A small image FSQ autoencoder, trained from scratch.
Model: 7.06M parameters, 48-pixel images, encoder arch poolformer, encoder norm rmsnorm, encoder activation gelu, encoder depths [2, 3, 3], encoder widths [96, 192, 384], decoder norm groupnorm, decoder widths [48, 96, 144, 192].
Training: soap at rate 0.0013, 7700 steps, batches of 128.
Data: 44167 training examples, 22.3 epochs.
Rows from block 2 of the encoder of a small image FSQ autoencoder, named by matrix and row number. Rows with one number belong to one neuron. Each number is 128 + 32 x the weight over its row's rms, rounded and kept within 0 to 255. All counts start at 0. Numbers have three digits each.
After each neuron's rows are labels from the 100 images, of 14976, where the neuron reaches its highest value: "responds to" is what is common among them. Only what is clearly more common there than usual is listed. The data: telescope images of galaxies (Galaxy Zoo DECaLS).
# fc1: MLP up (encoder.blocks.2.mlp.fc1.weight, 768x192), inputs 64-127
# fc2: MLP down (encoder.blocks.2.mlp.fc2.weight, 192x768, transposed), outputs 64-127

fc1.624:075129173142099126138158159187182132180078111197122153095180131101158151147102087137158172108147124118124125116115140128157058127157116176074069163151129140114124147101141132175099147101120148
fc2.624:137077129108085204184132169073118122111113135119095100140103148144091091151108115116137149121148064184145132141111141121165205139142142148157133187068127095138176075204103094162105102123069142
responds to: edge-on disk: no

fc1.371:113106086165146119127122153255135104120136119125125110158078164103101155111157157134162146114174184158100097129121127135126149113138101100167134009108139143158182125112146105159094142128137128
fc2.371:166175167135159157147120110205138156145095119181126124136132087129128180156123116155151107166117081182141152149147162125109144136137146142134166128155075142072079088162097085114167112051150145
responds to: edge-on disk: no; spiral arms: yes

fc1.721:119137120091124151089166066131147078096115133155148153113107125100127131106099166132054075134072140083173160176093141095135123118083073145139086168176120136107216103094096123109109113113127154
fc2.721:110099121100065108129048098100128073129184145097121089123152135122207089143090139114123183114150138091153152084121121121154123155125146103139109133173124051130127171127171095107106130142136153
responds to: shape: featured or disk; edge-on disk: no; bulge size: small

fc1.608:171139113153148174079090167190123152074122108112099161148134068132160112093118101100087092116146080132093085053078122170163133170123151115137170142156150094156163106144143088097048085121158088
fc2.608:130168149071126103176154114104162145132108148176190097131080139087095159121100165140122111096118114093137180180123117099061061063196176132139084135072131123128131138114096177148181148108087127
responds to: edge-on disk: no

fc1.439:114106113129188113107061147147140080111107119135086120137111161087077166103133164101132116147093102078085153135104121110135091087135119080121118118096110085081187152111131141059143087188099126
fc2.439:119189093114069112149069106152140132154168080116143132117123120114150097158121169119103166099171146145127203116087163128080145195177164142143104145170120140157092128129131080137105087053086153
responds to: spiral arms: yes

fc1.742:103125077196188113128132141121055162121098148147191128115198128110104136109148110137094151172187120115086102098167165105152104126157162172109197093101130173142115149099147069120153109143131117
fc2.742:119147112127071103108131132125138142098097095125090126121089132152163130180098171158038107123147148148153189119166083164135199112075084114163090103104123117118174094150153139107158160120150110
responds to: edge-on disk: no; spiral arms: yes; bar: no

fc1.644:177122200102102165152080069161130120161139127062143146133100149182116151111130095126134141143068139083142148154124177134109123122132131122103074155049159112179149119110087133142126153126089114
fc2.644:121166189171104185160136221174062125084137126153157127110059170089132138106131117133142055095142050164120071124120130118116108025155152139160108146158148175138119141132110131123157115076103145
responds to: edge-on disk: no

fc1.549:112129106179133125163105155146099146136156123138145149093134170113098134120119125171126113108095194147173153191119124174119150111086100066135081118039151148096139205099151100169121092095109111
fc2.549:105167084081078153092139201126145130101126103176083120131161091158146137144073122103124130182138149167132147148058158131175125130151138186106118168145147133090070095193179099108185164135103098
responds to: spiral arms: yes

fc1.713:174169138137206111153118123223080191101110148108119156198133141146099107143126067137135142150078091192104099095137107115140172175156101116172133053128099119075197131141130161179158058083088098
fc2.713:119127101102074144112112160159107103116110084149149106102116105096169123106126143159180100134173177120101149189152142158052109109123139135076162091158133137113181112104096090154161120083159075
responds to: shape: featured or disk; edge-on disk: no; spiral arms: yes

fc1.514:091143092128183087130106144217110146116137123127136099142166146121120105120165110133000143123128118146140148114142143122089151119105094084163111076147128113118086114158099109068101091096141253
fc2.514:121149174051089112133116096149160131085131096175083112077097102099185137150102093107154145150103128161095087109113139057118142140161120191070168070105127094169171117144136167132131063149107179
responds to: edge-on disk: no; spiral arms: yes

fc1.650:099103147136175136113151114123203142149081128113134091223160120138088131158070138120113128164127158112090114157116113130078115134082139102198104109117103074105106146167160078184120108102131122
fc2.650:142156108136089113162124142146119160118063133134155191134111117140120187026130090140146121147080107183111176154123170083062198112116048132075150103117131103106084143119128128140061148077147124
responds to: edge-on disk: no; bar: no

fc1.148:079114140121151167123191106165141207157168061131140120146106123106166177142145153130118154078110098097092126140168149106120128112082083099221180150128126192100167119087094118188148136117147119
fc2.148:151160115181135122118081169155097070128170164091093162143140119151041147105140126138113139156115114062143113096116088199105119147146144167115071095087148099209139121136135138146120097103115114
responds to: shape: featured or disk; edge-on disk: no; spiral arms: yes

fc1.420:086194065158105109136112138023095088093125117097095127109155130110120133122156091150077067111178069146150125162075108147137159132139128139095204108076134146101075117160144125033089157105134188
fc2.420:120087146166097139158119097116154125125137120130156129137085142100162167167102136122148123147057149099146140046088148193115070124129145168159095093159071113100161090114149115112128129134080102
responds to: edge-on disk: no; spiral arms: yes

fc1.629:119082161152095175133147065057172122157169109161113166151189142074096139133153118120135105164161129088144078157120165090127123144160176141126119112123095099142127122139142104092157142110202204
fc2.629:138171106090141105164196165103130157115081102136129099144052116159083132162101131113148066095089113131138104115190136131126125099109142115108135121114152132085066121157150120125142134122141153
responds to: shape: featured or disk

fc1.698:123168113127138133128130123085025147114143128138111147117083157186123161127143111084125132166121136089113139111129128115090112103183099070087101157143074053096118107155159081183103157128086155
fc2.698:052110097142138166091164175109149110159130158140109134118119116117119051199173167164126156110098124048152136154146149100226095166107110125197106135102115193116118124160114143066139083139128082
responds to: shape: featured or disk; edge-on disk: no; spiral arms: yes

fc1.185:099115148080113131147140161137078113141152094120150154100111108187162129144158179092165155082165154090162133116123132140165116120155098130084128121124124095136156107145098111194123118117073063
fc2.185:133110089083193169086140130153157125090186147138102121133111085082118128084130100145109139134136090111092129134070142162128150198090125089132146128127106165133175161107197051100128092101125147
responds to: shape: featured or disk; edge-on disk: no; spiral arms: yes

fc1.503:105166150130156121153112102091055143141143149110126091149157126129088139126115071145037086175222111163133119150140135133070121101179101106163142144148199135135126141115141104079117090171107089
fc2.503:146109080106066162122173155115141145152149128184223153141194136102137097106146131106154128137095150120149141138170127125205100168079099138131118143171086090080142142136127088138135152107095139
responds to: shape: featured or disk; edge-on disk: no; bar: no

fc1.61:139119164110067134153111111109121155176153146178119184193124107073131167108058104062047159117121124143174156167150117132110101172181170095043121125153083086148177112142144179120091138125139189
fc2.61:171079146070123168149123089133133120043137125092097138122082145122132145068147090148137127161144124153139135095168109126132105102137132148119121131102148106088139137099149147123173165113143120
responds to: shape: featured or disk; edge-on disk: no; spiral arms: yes

fc1.426:139149108118195089081117143124069152093167142100176061110145136171143148110118139118106165144191080132096132129063089165065177150041145115100202157058146094080161136090104107135099116076125124
fc2.426:123102026080079158086125077134166077127094099199101132180134106041154110199122109128124140058109128117120135159143138161163115138135103160179109119174109146135111136147103078096092150118108136
responds to: edge-on disk: no; spiral arms: yes

fc1.656:135111125088134058140116111166226113117131128113172158134110121160084155179184137146138130166097136105127156058102098113128103116155084108135138091118117161122133130086110195149120120118125163
fc2.656:108123099166127170130171131112063058137126106146108114128166137110105134078111129141104107103167123079057171110107183119130117130101187101125063118127088124066124096092088127112140102150136157
responds to: shape: featured or disk; edge-on disk: no; spiral arms: yes

fc1.38:115143180086123128149127105137146133106122061157113115194154110108111100137075180087141089039087113094173120097165123141131134133131143161126135145141098099101091049171093164117106170163136092
fc2.38:139194073045096122109129121138143142116152135094138171098128098138123123157145127190100105186194086168109141198130143146079073164166174170092127159140147104139126125105120079127146064106128171
responds to: edge-on disk: no

fc1.217:072106102160120065146146112141083153123201143097173083123166154110108142101200128134180139140068159147172142142067172120143135109166150174088121108119149139082117153138096140142139143133145088
fc2.217:061153090120088153094166154136094080143139141079107130155162135091097091105141129201163169125175093152115125124141126157116192115080136161110129147109118133114137135122162123136116157127079120
responds to: edge-on disk: no

fc1.490:073105148163122138099121142104128122115127169141134123160070116101119124117085168130112103158089132126126130112188096147080123097178113155187151159142127129136145183132115109181081150200120142
fc2.490:181137128125118127076089154129040077077056118142139155135126107131155144153097139134111093118108105117080108151111173069177205122165193110104118089130185132140102174140122152099127140094081167
responds to: shape: featured or disk; edge-on disk: no; spiral arms: yes

fc1.587:171085154046107142140097057107174108105127132133147165185095146116096098182157124137127132142125125140140187190127141092110165087156133082167100128203164151142094143134164177172142156109151134
fc2.587:122110105144081101129090170100126059122104156155142139116113175124134072128122111142081156118153096137142160139136133165133166146139134144120163104136162099100109208080099137101045112156099110
responds to: shape: featured or disk; edge-on disk: no; spiral arms: yes

fc1.491:104111140143048085177154073225111187100159129101116152110103174104123110141156142138180144175105148078085126111154139104132176156120172126107144126162157208146108104134118136218159106163157098
fc2.491:147151074114112174118126087174045117147122150153102125123174069055142113084127161140148130049154153141165193147128131125112077094153099095153106113131095179140155133149122176133170141117118131
responds to: edge-on disk: no; shape: featured or disk; spiral arms: yes

fc1.572:105085107075102096118155155136098093160117091118102092098159171113050132189118125150141087099140119103130157145146118142149101082136185156074225096082232186164122158125181126137169141132155141
fc2.572:132176097163128197143085115134088068101111155165147148174163118169162125124103165175117121116136149130187097138116144107092182193145120140105188199122123099128077118130133077101164152127134131
responds to: edge-on disk: no; bulge size: small

fc1.570:141132116124145117100158123155104164089125131072066117165137139136183161098135139118186112084097156081091109101140087186116122155057112138168138106134100116186029102156132131124103101138136114
fc2.570:116103141156151081182174108117141156174114118130208132090125175096104152111199136095184123140127101150173139153117134107126157079161140138121098118096151119117123218036120103123089177122125129
responds to: edge-on disk: no; spiral arms: yes

fc1.45:128135154130122114092133162124109148126160185146144076100075104086119128154171154133114093183189147164187102120128123140148132131144108113137198146090157176127113144111187119121137128148102140
fc2.45:068077166091108083154113175135159125121085115148140141138218171145114170128115134126119152080104109142109174119127115141098107111136117135184055158144177151080146123133157104092148110118157153
responds to: edge-on disk: no; spiral arms: yes

fc1.576:158056108093105083174114121143160081126117110057120097081095135138134145116134088080087111123077139114111140104105144147189104097077168102110117035140152129105120108136119128080124127132080116
fc2.576:122147148130118139074091136143144148135084127180084178114111061139162160139078070152089089129103169137108120135101123106039128154147108127111078098189114122157189152164152058129119072089063130
responds to: edge-on disk: no

fc1.715:087154113103142124154134155132121104133150139126153140117098137064162111148154121117243169116108089000137127100147137107148122160069129095113127073107129180141093142118198108173100155166137145
fc2.715:115137135160158049087149102065175166194087143142084082106132139124120172110102123103126125154158086152097129137122103122055125114190115131109150146096112151199158115123146113120105107074137152
responds to: shape: featured or disk; edge-on disk: no; spiral arms: yes

fc1.675:090099168141036186131138069122107110126144147161140092108159170127055158149125135145074165174188102125142123097044158144084164145090129178091108157110164056082128126116141108190148127137196143
fc2.675:145166128115107129127135056123188131143128114158080180138091153145105110099128162178136117098105163169115107187161128071119112096084081035135200134078130131143128081178207152092099168176146088
responds to: edge-on disk: no

fc1.176:130137113136099191127167167080159189163080101142157129176110095178107150101114083155178141173121103226165098134135083158128087125116101164181146047093111132152049086125103163205106147091076140
fc2.176:141090172140153106111051079121112119154198110099067140131148153106165133073107115140168172101130105100153176136087130107098129131080161142092169138144120036103188176086185106124112152142130136
responds to: shape: featured or disk; edge-on disk: no; spiral arms: yes

fc1.636:108076126140138131129165163171112080085125098177144147170135151117116127106090102135000087117142147211162143116145096130099107094092087147178159086116142125142137134203077169076114173129167206
fc2.636:139132108118069092114111104146146188104106107145137127078080136119156165085119160114114134095154092110139132122107213108168093176175111159097159102137119054115109087192135158152097128118093125
responds to: edge-on disk: no; spiral arms: yes

fc1.344:148121111104078160177156129187171143147094101161128135138149134159102158135113125145162098116129146187115155151104123117175124160128155159139103137192123147123153122158049103210110121109054124
fc2.344:146108192144151178071104105134155119130135169174177127136108182125118127126132175180120151129120113092148113171098154204126136100095110099183138164074059105133122108169161109096096109166133107
responds to: shape: featured or disk; edge-on disk: no; spiral arms: yes

fc1.697:098104128119156148126111152113162155114184100120136120067163141164125112107118160159212100095166128096133158124123112153124152126128074112100057199150182147145129143086155168074183076101086158
fc2.697:105140192132148089140133094159122095171144079133126143129091120076144117095122116092126172141103173109124097121117101126132130137093175149155123099137076156174119179068118105175147153148153098
responds to: shape: featured or disk; edge-on disk: no; spiral arms: yes

fc1.757:134134171215123166144147128103077075134150057082159123118137153114168107142123064096106137130125136093101142133149171159133098113085154129134134187158182173107094189140197115144073148126161142
fc2.757:149110157094144166113132172143153134111170169141111112119081101127131120145106148165107114147118101097166074119211088104091108126114078092077096157130090136190186080170125138084196113101098158
responds to: edge-on disk: no; spiral arms: yes