A small image FSQ autoencoder, trained from scratch: encoder depths [2, 3, 3], batches of 128.
Rows from block 2 of the encoder, named by matrix and row number. Rows with one number belong to one neuron. Each number is 50 + 12 x the weight over its row's rms, rounded and kept within 0 to 99. All counts start at 0. After the name is the row's rms in percent of the matrix's.
# fc1: MLP up (encoder.blocks.2.mlp.fc1.weight, 768x192), inputs 0-63
# fc2: MLP down (encoder.blocks.2.mlp.fc2.weight, 192x768, transposed), outputs 0-63
fc1.6 112:58 58 61 59 70 58 49 37 53 30 41 65 66 58 38 55 48 37 52 39 37 58 73 66 37 40 71 80 64 64 61 41 56 35 51 26 58 54 50 11 31 43 31 48 53 55 30 34 53 59 26 57 53 39 50 48 51 53 37 60 55 46 53 51
fc1.7 089:57 54 35 53 60 54 60 49 42 45 65 54 52 53 43 66 44 41 63 41 43 48 55 54 54 49 41 41 31 57 53 55 68 43 38 65 54 43 67 60 34 55 48 76 42 58 77 61 57 45 72 45 09 38 27 51 55 39 57 47 49 70 52 54
fc1.8 084:57 44 49 43 39 39 70 37 49 60 43 41 43 36 53 48 36 43 56 52 55 54 48 60 34 49 33 43 54 48 48 33 46 42 43 52 46 56 45 68 60 50 60 64 82 55 60 46 44 78 50 55 52 44 50 55 61 45 19 43 39 52 53 48
fc1.9 080:75 39 42 35 33 76 49 27 68 66 60 50 64 26 70 59 49 66 40 64 52 50 43 35 35 65 50 53 56 64 48 65 33 41 49 46 67 40 50 53 39 42 51 40 45 60 53 50 51 48 45 42 75 66 38 41 46 36 68 30 46 38 65 45
fc1.10 107:46 41 53 38 54 41 67 44 26 43 38 54 42 43 50 48 62 55 54 47 61 46 49 49 69 46 55 45 56 44 38 54 62 68 39 43 66 49 64 45 48 66 44 56 37 30 59 39 74 38 41 40 35 58 44 58 62 51 47 47 53 62 50 44
fc1.11 111:71 46 50 73 70 31 54 28 59 36 47 45 46 45 53 54 37 62 54 69 73 35 53 48 52 36 52 54 38 41 39 47 45 50 54 57 53 59 45 54 54 63 51 57 50 47 31 36 32 16 57 50 12 40 65 66 46 37 51 46 52 62 70 54
fc1.12 111:54 59 63 49 47 30 49 34 62 49 45 54 38 59 42 46 64 42 49 49 28 35 47 54 69 57 52 43 41 58 43 88 54 53 54 26 56 62 55 34 45 62 49 59 76 46 68 59 56 48 40 56 60 41 73 49 18 43 35 50 42 61 46 30
fc1.13 081:49 47 36 50 52 50 36 63 70 42 66 49 34 51 66 43 70 47 52 58 62 47 22 50 59 64 46 48 47 43 39 49 63 66 46 49 63 61 49 69 24 36 66 53 46 49 58 50 47 53 70 46 31 61 51 59 50 67 57 26 30 23 48 53
fc1.14 099:37 44 44 64 34 57 42 39 45 40 71 50 54 70 62 17 40 54 51 62 52 46 38 46 63 45 57 35 51 43 54 45 44 50 54 42 36 58 62 43 34 15 29 37 59 52 59 60 61 66 76 43 56 55 58 51 75 36 67 57 55 34 53 45
fc1.15 095:40 61 47 60 53 48 37 43 48 57 60 55 69 46 63 62 65 63 42 53 62 41 50 53 52 40 58 54 33 44 58 59 50 55 65 51 58 46 52 53 42 72 48 55 52 64 64 69 64 55 62 41 51 35 45 77 56 37 68 34 47 11 56 58
fc1.16 113:72 48 64 53 43 41 47 47 54 57 76 55 54 79 73 54 60 30 47 51 47 41 44 49 72 36 56 35 35 45 47 53 42 85 51 50 46 47 70 47 42 53 63 64 47 56 69 49 66 57 60 43 41 58 44 49 74 57 67 52 50 43 63 54
fc1.17 098:45 34 86 53 44 51 49 53 53 46 53 52 34 38 36 42 52 64 66 46 57 41 49 60 54 51 43 28 54 51 67 55 70 39 46 47 53 62 64 55 59 47 51 33 49 55 40 54 24 43 45 59 70 40 40 64 41 48 61 53 55 42 55 48
fc1.18 120:51 45 64 58 59 44 47 47 44 44 52 45 57 58 64 46 37 23 26 45 42 64 51 51 48 40 18 63 50 45 66 43 64 38 59 69 45 67 46 62 75 46 52 65 59 58 62 55 70 72 58 65 53 51 68 48 65 71 40 64 57 34 56 52
fc1.19 085:64 61 53 47 54 54 65 38 57 55 56 37 48 24 37 69 50 40 30 36 58 60 67 71 40 58 41 54 52 47 49 58 61 58 43 50 39 55 56 51 46 50 46 51 71 46 55 53 55 38 49 58 45 31 44 48 30 52 51 52 58 41 63 33
fc1.20 067:49 36 67 46 49 48 59 56 42 31 61 42 58 69 61 47 65 24 54 63 52 40 36 47 29 52 70 61 66 55 61 55 41 55 40 61 31 41 56 84 52 35 54 57 53 46 60 54 73 56 52 51 49 44 52 47 39 77 32 77 58 41 44 28
fc1.21 111:52 38 63 48 42 51 44 49 60 40 55 60 60 48 62 48 68 43 34 67 37 38 40 58 12 61 37 49 62 56 63 56 34 45 42 49 14 49 48 56 44 60 88 61 48 42 55 62 60 60 47 29 36 57 55 37 69 45 31 42 77 52 46 55
fc1.22 074:47 53 56 45 64 35 39 53 60 48 44 60 46 45 54 73 55 49 44 44 56 52 54 62 41 42 50 57 57 38 31 54 71 61 76 58 51 34 48 54 49 54 49 25 47 46 56 60 37 26 50 45 58 56 50 63 43 48 63 40 31 43 66 42
fc1.23 106:69 49 40 59 35 55 60 64 38 40 52 59 58 48 70 35 43 67 43 29 56 55 21 45 53 56 66 57 57 36 52 69 36 42 46 68 36 40 53 53 41 44 94 60 58 53 42 49 71 44 66 61 52 27 50 56 78 55 40 66 56 51 70 30
fc1.24 101:41 27 46 44 52 34 51 70 35 61 68 55 60 44 54 46 46 29 67 48 71 48 65 46 28 48 42 40 47 53 63 21 40 38 54 63 63 68 30 56 54 56 55 46 44 34 67 58 42 71 58 54 33 59 50 55 37 55 49 46 61 36 42 59
fc1.25 103:65 45 46 78 41 49 45 47 32 43 51 55 57 63 42 68 74 49 49 36 42 49 70 29 31 44 44 39 78 33 38 46 43 53 54 66 73 60 51 47 39 40 49 79 28 79 48 49 12 50 66 39 44 54 33 54 59 45 48 71 46 59 65 47
fc1.26 150:63 56 62 48 46 58 63 48 53 64 46 52 55 56 46 61 42 58 61 66 43 55 44 51 49 41 49 73 48 55 67 54 73 54 60 55 56 66 55 38 37 51 43 28 55 37 36 50 50 75 48 65 49 64 64 46 26 33 36 39 45 47 63 63
fc1.27 084:39 72 54 43 38 47 71 39 53 48 61 42 54 44 70 22 54 51 50 45 39 46 56 58 43 56 54 41 42 41 59 41 45 50 57 42 40 25 66 59 52 48 71 98 50 69 39 57 36 35 68 59 41 39 34 54 56 49 52 53 43 55 68 37
fc1.28 103:52 41 60 53 59 68 48 56 47 41 64 26 44 46 54 57 54 65 54 46 65 55 42 37 45 51 40 45 30 18 53 46 60 43 08 42 68 46 36 28 42 69 43 52 44 41 45 61 40 56 46 41 54 32 57 42 33 62 58 55 52 60 51 29
fc1.29 098:64 28 55 48 60 57 57 61 35 43 52 67 56 53 42 47 67 65 37 51 52 48 63 67 60 44 31 34 31 25 60 45 38 63 52 47 66 62 58 48 49 61 59 44 34 41 40 48 62 60 38 75 53 54 56 48 51 54 42 46 53 58 53 18
fc1.30 113:40 39 51 64 52 34 32 36 50 38 41 55 39 41 46 42 64 54 37 54 47 25 39 50 76 41 55 46 77 23 39 45 49 45 66 62 28 62 45 34 62 49 45 37 49 34 46 53 58 51 53 40 46 43 67 63 65 72 31 28 22 54 55 54
fc2.6 088:41 37 48 53 60 46 63 23 58 60 54 18 51 54 67 51 52 21 70 57 46 45 56 49 67 45 40 42 50 65 51 61 38 49 37 51 59 44 53 63 53 50 51 52 56 55 50 52 57 27 66 44 69 60 54 71 70 37 63 53 40 51 40 59
fc2.7 111:53 70 71 55 58 36 54 60 42 70 28 46 32 42 49 48 53 71 61 40 52 30 54 36 34 57 74 49 64 63 53 73 55 62 51 54 21 53 51 48 52 50 62 53 58 40 47 38 43 88 54 61 36 45 44 65 48 57 44 51 49 70 35 51
fc2.8 104:33 60 61 50 52 68 46 38 48 60 43 55 58 43 43 51 52 45 63 37 46 34 44 61 60 72 49 34 49 60 58 49 85 42 54 53 48 48 63 48 44 20 55 45 49 47 30 60 62 42 58 60 39 42 52 31 49 51 50 45 50 34 40 63
fc2.9 102:56 62 46 51 31 49 34 67 57 56 61 43 33 25 55 33 64 47 49 54 52 53 65 66 41 51 45 53 58 53 56 51 60 27 42 31 36 50 61 63 49 50 48 42 26 47 41 50 27 69 75 52 43 54 66 52 71 65 44 51 53 33 48 69
fc2.10 105:60 55 45 79 51 42 34 52 38 54 56 61 57 46 44 65 48 26 32 36 42 37 43 61 59 54 47 36 42 53 61 45 70 17 32 55 60 44 57 45 41 09 48 56 69 49 65 59 55 46 55 49 47 57 46 33 62 60 38 61 43 15 46 41
fc2.11 092:50 40 47 43 50 52 48 68 48 68 55 49 73 43 37 44 42 64 41 58 45 50 61 45 31 50 49 59 49 59 47 59 37 42 60 71 54 43 40 57 49 46 46 46 65 48 70 44 74 49 58 46 33 44 46 15 58 46 45 46 45 57 40 63
fc2.12 116:56 51 49 39 62 57 49 56 55 66 41 45 58 68 48 47 47 48 47 57 52 66 53 66 61 43 63 63 73 15 31 40 61 42 52 33 61 41 46 54 61 58 67 42 25 56 83 72 40 48 52 57 55 35 41 53 67 52 37 35 60 68 51 62
fc2.13 118:66 43 38 20 59 63 48 50 57 45 59 58 64 43 60 40 23 55 47 46 44 52 48 47 29 60 62 19 49 67 73 48 26 58 57 33 59 52 43 42 50 56 40 43 33 42 35 60 33 62 61 36 52 46 45 67 58 33 63 39 51 37 51 58
fc2.14 095:24 57 44 38 60 59 43 67 56 36 36 38 56 52 57 57 53 61 48 68 64 61 55 38 67 37 54 49 59 46 52 53 58 41 45 49 43 44 53 49 45 41 43 43 34 29 52 27 52 45 29 48 59 31 39 66 45 36 55 62 47 51 67 72
fc2.15 116:76 51 49 52 65 40 58 52 35 44 31 36 71 31 43 48 60 28 34 35 47 55 66 54 64 53 39 41 31 40 49 40 49 55 50 42 37 34 41 51 46 38 35 57 46 58 46 65 44 66 48 29 51 62 56 66 51 51 39 27 78 53 37 62
fc2.16 121:40 71 75 32 49 34 48 29 57 72 60 60 48 44 46 48 67 38 38 58 47 52 63 74 54 46 37 52 68 31 40 47 54 47 47 53 55 48 30 57 50 61 41 50 45 64 42 50 46 58 43 28 44 32 69 57 65 49 47 28 45 83 23 56
fc2.17 131:67 41 50 46 41 70 32 36 63 45 35 65 58 47 42 30 78 50 46 55 50 70 55 48 64 50 60 60 57 57 56 52 39 59 59 21 29 56 47 64 43 55 41 37 38 64 46 52 59 63 48 56 41 38 49 52 55 56 37 76 62 45 65 30
fc2.18 117:52 26 51 37 58 47 38 34 65 54 45 48 54 57 52 56 33 36 45 55 66 46 69 54 63 44 42 57 55 39 50 52 35 46 43 62 46 25 45 59 51 49 37 57 54 32 72 61 44 58 46 59 35 69 55 41 62 60 39 44 59 50 51 59
fc2.19 086:59 33 40 56 59 51 33 43 71 70 60 38 65 48 69 37 56 43 68 63 55 50 53 39 55 52 71 41 36 31 48 39 33 44 56 51 69 70 58 52 68 60 54 51 50 56 56 40 43 50 39 54 66 50 44 58 62 57 37 47 38 44 48 37
fc2.20 073:73 62 66 43 43 45 28 70 51 53 27 63 62 46 66 43 48 50 51 56 58 49 50 33 64 58 44 77 44 39 61 42 37 52 57 40 56 55 47 43 82 65 69 56 56 43 40 53 53 56 51 55 46 22 43 67 47 38 41 44 31 33 52 57
fc2.21 097:46 56 58 32 53 44 32 67 49 50 41 54 40 56 66 46 38 56 42 59 45 51 41 59 57 68 38 82 47 81 64 36 40 46 52 44 44 59 33 64 69 35 17 54 45 28 37 38 52 55 63 52 52 57 45 53 47 28 36 56 56 44 62 60
fc2.22 078:47 31 62 38 26 51 45 44 66 49 39 35 59 65 52 37 32 52 61 30 42 49 33 44 54 49 55 63 36 47 70 63 32 52 51 37 23 55 52 44 44 35 69 42 54 43 74 49 49 42 35 59 61 53 47 46 50 58 67 54 65 56 35 46
fc2.23 082:32 51 66 61 43 45 38 62 57 61 34 29 40 46 47 49 52 38 21 54 56 41 71 65 51 48 56 61 50 59 52 29 66 47 41 49 48 46 32 54 40 51 22 38 39 45 57 62 46 45 37 45 54 64 22 45 57 46 57 54 35 44 36 52
fc2.24 114:65 82 25 62 42 51 60 30 43 43 77 41 60 33 64 50 45 83 29 35 44 39 25 50 64 51 59 36 44 46 43 34 61 34 40 26 70 59 44 35 72 43 55 55 57 45 37 61 54 42 46 39 49 57 55 40 51 44 54 51 45 60 70 41
fc2.25 086:23 41 30 42 60 48 59 49 35 61 49 49 31 40 45 37 46 33 55 54 56 33 40 58 63 42 75 57 45 52 48 44 49 43 28 59 49 58 55 66 49 61 50 44 64 43 61 66 53 57 63 50 36 52 61 75 53 59 69 64 63 51 20 70
fc2.26 104:55 42 49 55 36 61 57 42 47 51 55 35 74 22 56 48 63 44 63 64 48 56 44 67 49 27 60 53 63 43 31 40 63 46 48 47 57 47 41 77 67 56 57 61 53 38 34 51 71 58 42 29 52 37 43 68 44 47 40 62 64 63 27 41
fc2.27 113:36 51 23 44 56 45 41 47 43 48 50 74 38 37 60 60 53 53 47 43 67 43 39 56 59 31 49 41 50 50 61 62 45 58 36 44 53 71 45 45 51 42 51 43 44 47 44 44 40 67 43 72 58 70 43 62 63 49 45 51 56 62 34 71
fc2.28 091:47 60 60 72 29 39 55 37 59 39 60 53 75 65 49 59 31 54 38 63 55 35 72 47 52 49 48 44 61 51 46 53 53 58 67 60 66 43 67 46 49 43 45 47 58 63 48 40 55 41 71 52 53 29 43 54 36 42 66 57 43 42 55 37
fc2.29 153:53 43 29 48 32 61 54 54 68 58 55 56 61 51 56 43 62 43 19 58 75 58 52 46 67 30 42 42 51 41 42 53 39 44 44 33 63 70 64 49 59 39 43 53 36 64 51 52 25 58 58 50 50 52 50 67 55 37 41 45 54 44 56 38
fc2.30 079:40 58 54 29 46 49 42 62 43 68 42 56 46 42 35 49 60 74 56 56 36 62 31 60 47 34 67 42 51 73 54 55 26 68 34 58 70 49 36 57 54 29 55 71 68 49 40 60 61 39 62 42 48 52 41 48 54 39 70 56 55 42 45 33